config.yaml
encoder_norm: "batchnorm"
encoder_activation: "relu"
label_smoothing: 0.05
decoder_head_dim: 32
adamw_weight_decay_other_params: 0.01
Rows from block 5 of the audio encoder of a small encoder-decoder audio transcriber, named by matrix and row number. Rows with one number belong to one channel. Each number is 128 + 32 x the weight over its row's rms, rounded and kept within 0 to 255. All counts start at 0. Numbers have three digits each. After the name is the row's rms in percent of the matrix's.
After each channel's rows are labels from the 100 clips, of 14976, where the channel reaches its highest value: "loudest band" is the band of the loudest frequency at the time of the peak. Only what is clearly more common there than usual is listed. The data: read English sentences (LibriTTS-R). In brackets: how many of the 100.
# convs1: first pointwise conv (encoder.blocks.5.convs.1.weight, 128x128x1), inputs 0-42
# convs3: second pointwise conv (encoder.blocks.5.convs.3.weight, 128x128x1, transposed), outputs 0-42

convs1.71 102:035138166126089163144144162118113138173111157107164105179136154125178122138159141121065122142104136111146137113134099100153134130
convs3.71 099:121176112146090170130083099121155157167130090112114224125167164121098131105130129135164145144146061132217128122098153099096161135
loudest band: 4000 to 8000 Hz (26)

convs1.4 094:157127121106172082037134138165044127121091167183161152090183103120082096085086090112142084101113088104137136161134192098116124130
convs3.4 099:145131137105177145128126180116170116067081157084173117095159105093197081071141120141197125133084160122108094182167160108144081094
loudest band: 500 to 1000 Hz (38)

convs1.93 102:205139129130108152137112142141184130147141132165101154094191096150097146135170132153102097133055110135159180120124149130107070189
convs3.93 106:137114139105089201100147110189130131104104135084127152141104107161202157083164200140131158139117078088058156119132082060137097091
loudest band: 250 to 500 Hz (35)

convs1.7 100:119177131084118140111163110150152255149207123129094140136094179161076089097160106092142157138148107129136130165136132164130127122
convs3.7 101:077082094157105125104102161104096141113077142149135064120128164123135147108156120116120211096170095227111177153152128113113159130
loudest band: 250 to 500 Hz (35)

convs1.41 108:130168132125151056125133128142118100094174096073154101147096066151146073092084037094090084154111160103080137104122105148173148158
convs3.41 108:079072133123123104155165111109152104150150114175088194102104088087101099077173153090114091080116136138143148078087141156133107178
loudest band: 250 to 500 Hz (45)

convs1.124 096:154068154140150140138117181198148116149138080138167145096106106153147127082120161098111162106061211117213124166134115156052109132
convs3.124 106:101107111167111152144126093210156078156161120157117083173175141065119122114103143165140081189109154135145137113140149179176116114
loudest band: 250 to 500 Hz (46)

convs1.83 099:119135134076140132141153112156170131156117063129140146107131121194158174170154223122109093158120090189154178101140111109142152089
convs3.83 100:097160108157213175152115173143119105100116138157145150129158088154123160159142147118097151125110101106148107057069141111125159165
loudest band: 4000 to 8000 Hz (34)

convs1.112 103:135170075133107093101144107157116146113133162114141122079107171143082169078113115138131093145178149120091118135155083189091140097
convs3.112 097:174126142057128157128167112158177147186101103161137128100106198060084224159056137145117109159138157179097100169154161082121140116
loudest band: 500 to 1000 Hz (27)

convs1.89 105:166169136174088224143093127105152216149105146129156072165143160144155090160135215138138096121133135154176098163147114167074090106
convs3.89 099:176129128075144103135159130172138149128141131175091143076067137103147076097086125082121128205181133096188140131080130134165067141
loudest band: 250 to 500 Hz (47)

convs1.122 103:100120093152105129128090104142149114094086118100176123157177168174117107123128138162145153080108124093165121133152063129098069080
convs3.122 101:112133118124132096151109142154177160104164151162063139139137111149149133048154095112098070153146166116069104131149128141127198155
loudest band: 250 to 500 Hz (34)

convs1.35 103:134099094100103168109044180167147186191152138169078106112130198109148135152075101113140098135107124139113200091075133102145061152
convs3.35 099:078089095144169159134109107159114098166114120149127158087057110079128118069119161163134070153090140154114172074144151031109152118
loudest band: 250 to 500 Hz (42)

convs1.19 091:113165078120104074150101094190122110110070119097130170107116137131175143136177141087151127116125124117137093069141090136125104119
convs3.19 100:157056099088176141082125117114139124129106086085158094142133104077094101121081127115153129122189098126147139134117152087116091164
loudest band: 250 to 500 Hz (35)

convs1.75 107:104110124131125142108089178065114093042167126131156121205157136120140113114093113124104134140151116216133177145159068110166130115
convs3.75 092:112074117057137094158117132142076160057124184151161125150147115126118182113093144144191066128160108157135186167104085107074132099
loudest band: 500 to 1000 Hz (43)

convs1.121 098:114113143156078159136124166121110110119119148091160177121114110133108105093098053182086115110226155074123076144154124151106183141
convs3.121 101:120123168156123190106126159118128093067185101130120163079176093115112125120173113133135144116165144112137148148138134081135123070
loudest band: 500 to 1000 Hz (25)

convs1.126 098:102141134186173168120132121077099172136097065099089169155146124127134099026120079117122123127130108132143145111174082177198099125
convs3.126 116:212172112135103131146179151132130128116100126144084107131156133136098066121136113114134125094157139084113095107183157149134057086
loudest band: 250 to 500 Hz (37)

convs1.27 103:126181148122130140149185127099189103102110147139122139101138126100137106108142131150147136128154107168145193149127136088112100112
convs3.27 110:113124043134141189130125097108161104169096094147112095110143111124082147134146184093131140169144094220121203126114124136095097104
loudest band: 250 to 500 Hz (33)

convs1.80 098:135182121151125138134124158119104116107102175157122097144162056104136139104064212104074092103107104153204119146144183189143135152
convs3.80 096:174127105101149122170066116120142146122075099199093091136109147104144113088096072088086135121102115166117058112083102146096148142
loudest band: 250 to 500 Hz (46); 500 to 1000 Hz (32)

convs1.82 099:059156127116124091107139126074134111140091125092162129147171156142110142151143082148139169206166131132153126136151079128177096119
convs3.82 096:150129152132114143169152147165159088131088079158105106090128079188178124090098131190144147100081145109077135132149142167083129175
loudest band: 4000 to 8000 Hz (25)

convs1.8 110:072141167171113154081129136165161133133117126093128146117156166142166136194133142098139118147141140129092154109128138140213106185
convs3.8 093:131128116087148078134123095135066108121143124160106080066188100151158111146130119111147126164095188187084117139098098116116217151
loudest band: 4000 to 8000 Hz (29)

convs1.105 098:214133195163106155188141096069080128159087174175143127135109148114137156155147204087089113089150110112118164142142118178078126122
convs3.105 099:125115097133160047157165139137197207142124100132166174143134147153099153090141109100148141105174137111187063182179132148117108156
loudest band: 250 to 500 Hz (42)

convs1.60 099:055139093137107151118176098116137173148163160134156069157146062146152099177129117109122145070103108187100197103105142156168112127
convs3.60 095:102163131088175182108136094099094094097097141096103139114111165127130115120148107150107070147126106109109049110079081118140074121
loudest band: 250 to 500 Hz (38)

convs1.116 096:175102116066146094150171127161139109088127098093089119179090061149117140123127090162126109156124069118090110111164148077158088101
convs3.116 103:070098078130086097114079129073117138107168162143104132139152142139116182142116096142131128155142124111116119120086095094133178171
loudest band: 250 to 500 Hz (36)

convs1.120 095:186066118132094133140140177117103123091120114169117111192182124055153124149098181145119173099154079135160190158134066157079086140
convs3.120 108:118095141069154084151092135170106159072113117116100110182078124170123104143127078139173142075150109092138097115197098136143065134
loudest band: 4000 to 8000 Hz (32)

convs1.43 099:092197084137154131128119047071113127109076161123123173152091095122085115152140162123126128053170158078101155146073123063112109132
convs3.43 103:196123085080124147113119054111128127128172156156153091162144082167118135112109127114116128132185097127144137131117098186114068100
loudest band: 500 to 1000 Hz (27)

convs1.21 106:159214048088173122169110138100134135114141101083127162121128136137126154170124111114145128140137155115125148182143078131129134152
convs3.21 091:146103090145155131136136129138116163128113168101100145113120105183096090102140135164137141174175169126042130132092069159147075063
loudest band: 4000 to 8000 Hz (34)

convs1.72 102:093164145178148108145208088149116094087113204109139118090143113144155110098105088132125137202096100112130128084157174154124124170
convs3.72 099:098075097136080157172121138118170130128117170120113087097149152134143107133148169164123168115117081117114087116106116101119099115
loudest band: 500 to 1000 Hz (34)

convs1.69 104:103153098122164116133070114158120117171131142117145137101130139134129096140136147055072096093114178108137092153180085164165088159
convs3.69 100:122086110174170105141127175106157170108119119101153124104174092200136104156142145122082131105145128129123146099174133144084084160
loudest band: 250 to 500 Hz (34)

convs1.114 097:114124142133158183166149124167132130125156122132173160092119176165169083142081144085142146165157086132063128099118096137109158125
convs3.114 101:184077143133141136119095143100117089113185201102150133118109117132097111099169095129174071113220125140123141126182126115149127122
loudest band: 250 to 500 Hz (38)

convs1.127 086:136128102063107118134135145143105153119096145084181157119114122173136081153090119161124134116115145120070103158080126090097163141
convs3.127 096:174168084156152192111099124104119106087120118119193171094160134166146123144130168108123143160153161080175148142102136159101117139
loudest band: 4000 to 8000 Hz (26)

convs1.54 096:113203107123111148139122075107188109095184167099190138183126128163143113140190146115150150136135171106194107148088148147168133081
convs3.54 097:151123152112115159184193076103132154112072100098153145139090106139081192116148187125126089064154128127077145140130141074132116131
loudest band: 2000 to 4000 Hz (27)

convs1.14 100:131125163159111142113198102144164081102146189162153158076146097130105122119114149149154155117132170107107090066152153189112117169
convs3.14 098:154096121100100130104095096143111130104107107163166122116148122083121100131082125091096157134161090135130107070166126092123124103
loudest band: 500 to 1000 Hz (40)

convs1.46 098:179108150155208150117096151157103094161088104101067105163204152115130176132197151104163172167096130124082135101153122099133124159
convs3.46 095:137170066134093119154107109165178064125082128170149163083053159140087138087139136098123093112105187126115156102143093159092073164
loudest band: 4000 to 8000 Hz (28)

convs1.33 101:231086112140142113098107116133117153126129146143136117109150135134147120094139120128074155169145166137114191100119095138179129204
convs3.33 094:137095125095111177105124133106128138194128164131159104089080137111182147202160075082164135079153149157141141085121151101171149074
loudest band: 250 to 500 Hz (40)