A small encoder-decoder audio transcriber, trained from scratch.
Model: encoder activation relu, decoder width 128, decoder norm layernorm, decoder activation gelu.
Rows from block 5 of the audio encoder of a small encoder-decoder audio transcriber, named by matrix and row number. Rows with one number belong to one channel. Each number is 500 + 25 x the weight over its row's rms, rounded and kept within 0 to 999. All counts start at 0. Numbers have three digits each.
Before each channel's rows are labels from the 100 clips, of 14976, where the channel reaches its highest value: "loudest" is the band of the loudest frequency at the time of the peak. Only what is clearly more common there than usual is listed. The data: read English sentences (LibriTTS-R). In brackets: how many of the 100, against the usual share in percent.
# convs1: first pointwise conv (encoder.blocks.5.convs.1.weight, 128x128x1), inputs 86-127
# convs3: second pointwise conv (encoder.blocks.5.convs.3.weight, 128x128x1, transposed), outputs 86-127

loudest: 500 to 1000 Hz (27 vs 7)
convs1.43:458519479488496480474464501530533469530497485511512559518536493505498496526518455510554533545505489480490473490528483497529514
convs3.43:457446456532497509486517493501531488525522504498477463480479502511546526501501511492519541494504450506451457521495449494503509

loudest: 250 to 500 Hz (46 vs 14.6)
convs1.124:507538503537468489475476485515469467492467523509539469497497503514532501522508545447496466507517514482499497496473519505504482
convs3.124:524523504509474486526490502486482470502549495486495511486427520448488518455533532470528463491530525513492518471463508484509455

loudest: 250 to 500 Hz (40 vs 14.6)
convs1.33:534518479507477480508480505540505509497522448535509480531475541508528492464520511517535516535445494512492521466495522515487514
convs3.33:505510487524504519506472518509465501452519498487525523490500475487504477507459482504526493449466514488457468500489480557459538

loudest: 4000 to 8000 Hz (32 vs 5.6)
convs1.120:481442482502481478521499510546495471531462550495482517507503505518503494538535506483470495504486529457472500513533476485468497
convs3.120:459447515497491476477496528476542474516511493525523511522476490499500456475484504504497524538546477534483510477507513497496526

loudest: 250 to 500 Hz (42 vs 14.6)
convs1.105:499533468492506491484488502463519523517500494508532503497514475518497501510538500494477462529498531484516537528474519512469475
convs3.105:510529496502501493464495547479490491496521481509524527521550463539513476525516460496528479508496541495489512485455522470489483

loudest: 4000 to 8000 Hz (34 vs 5.6)
convs1.83:478449521526442543522490510482469516485548498508456505458484487542503533498481539493496466515521500492510544492478501524525509
convs3.83:531490479553507484489459520448482516501512518500485470510485460471503542489500507478484525492483480528543514535471516477569498

loudest: 4000 to 8000 Hz (26 vs 5.6)
convs1.71:477511517488459482496486516508506518464497512490539510532535527571522538462479508505481519471545476520514479479546524463449484
convs3.71:496516501506524495445522500496474499523511484524508488525535501466433496550539527482516482526492478513540492504502490510489519

loudest: 4000 to 8000 Hz (25 vs 5.6)
convs1.82:487490517510467505542524497539524504506509475483504508475479470498504504476506470557497460524499509508491514490515465541526506
convs3.82:453492493471426530501517528501496519545478522467491530511500521514509509499508494513529506470470482527482517535482567512494478

loudest: 250 to 500 Hz (36 vs 14.6)
convs1.116:461508455515521502476521467495490518510504528464491526496493561505523521482497517504539479423490456470529522510502509514501476
convs3.116:493535492520497476502534499486578508508546517554486468496547515538518527546492490484516530482516519517534441540518543524534531

loudest: 4000 to 8000 Hz (26 vs 5.6)
convs1.127:466498518468468482543512474500463509537542483484500487487451498474445496497476530444480452488522490528507526420488475477491489
convs3.127:542525506501504543485507523557516473497554491517509482513504491533519505486529521511529476469524481471502493490499536513478548

loudest: 500 to 1000 Hz (34 vs 7)
convs1.72:540533515516493494496522482496494497517517473484483525525481458480477476511491576510487478498480483501497487455519473503504547
convs3.72:522558510497454480513531476461548505469480483497537508451533527470486527500457529510498518508475514550486481518478489489527464

loudest: 250 to 500 Hz (47 vs 14.6)
convs1.89:474539499500488510540484521491520458457524490486515518513544509501519540476471491477500482476485503513462468488512470498507534
convs3.89:498513498518503516498490505540547488518485504452461493501446476500514479509486524448518500510536506529509491506456483469506481

loudest: 500 to 1000 Hz (40 vs 7)
convs1.14:511532485506490506550451484552489515505476514487468460478501489532505523486488491477511497496482507515469534497510489470512467
convs3.14:493484532460487515498515511507483512503468456480487476502440521527505535493456520491488498487484504534526518494489492504449529

loudest: 500 to 1000 Hz (43 vs 7)
convs1.75:505517518495542512509503493512530532525483517496515519524473490484464448508513533481529497544492485551540470490471504552487467
convs3.75:508525533505551492496499545507457457497498476477507537510476479513522531499504508470515477473483529493523462467514485489549519

loudest: 500 to 1000 Hz (25 vs 7)
convs1.121:511474468526496490500489469501491482460514503506529468512467506491500514480474481526532468485515440458512509497455491484489506
convs3.121:495458506451462494477518475483504439505514520463498493534485502511536458499482496492475483448520469495517531512511464526500483

loudest: 4000 to 8000 Hz (29 vs 5.6)
convs1.8:489449503447470469527527536469536503492511468483496492465409490507497527491501506501489490469529493489512481473510536540526508
convs3.8:489484533461513489565512505479506520499492494503521485463517478462506561483512494514499521520471483472542508532477530510558482

loudest: 500 to 1000 Hz (38 vs 7)
convs1.4:463449446489533480523514488514505544527475538485478508506504511510459497497513563547479508487516499530535504513496488521487471
convs3.4:482483457482590552482497541500521499476530488502530516489517487493464542485474552506525475515539475485474498487480497477500552

loudest: 4000 to 8000 Hz (34 vs 5.6)
convs1.21:541493498528513490489449505538490512504530507474529513486502493482500472485534559504501534507541506508502492503493516488565500
convs3.21:507494517505520548521495507497515502531482544493446460466537489475514466491489501512482520518504504464480484482514431522498510

loudest: 250 to 500 Hz (45 vs 14.6)
convs1.41:467531526528478516516482512513512463499486493513505461505486504487508470470465486498476498496529480482523482510485479529504489
convs3.41:493493485496525482529464477486478479492473477524543512491475519506498503493491531518501498551471494518503451523504558497471452

loudest: 2000 to 4000 Hz (27 vs 2.4)
convs1.54:510538538516537534549474524500465477470542510480516471487470484500481500461485495496489461494455465530501522501545493519514506
convs3.54:559500472491510452527494507539486510553473451517512509504512543524529490510474498448506486512508507506505467478457497485462491

loudest: 500 to 1000 Hz (27 vs 7)
convs1.112:486500500550538562536522557490488515491525500527491454533542524455502471495498522484508523496478477467492542520492510465484478
convs3.112:503491499487483481518540507464509486493517500501517516512466538489492471475485499541474532519527482479468518512479507475503475

loudest: 4000 to 8000 Hz (28 vs 5.6)
convs1.46:543507528506515517476488493491497481514481530539551533524540477482521481462495488508482533520516487482473532515510475503452463
convs3.46:506487446517534512496493561477500503531519523475508477490490497488474509525506469504478495475495497509500527464538527518502516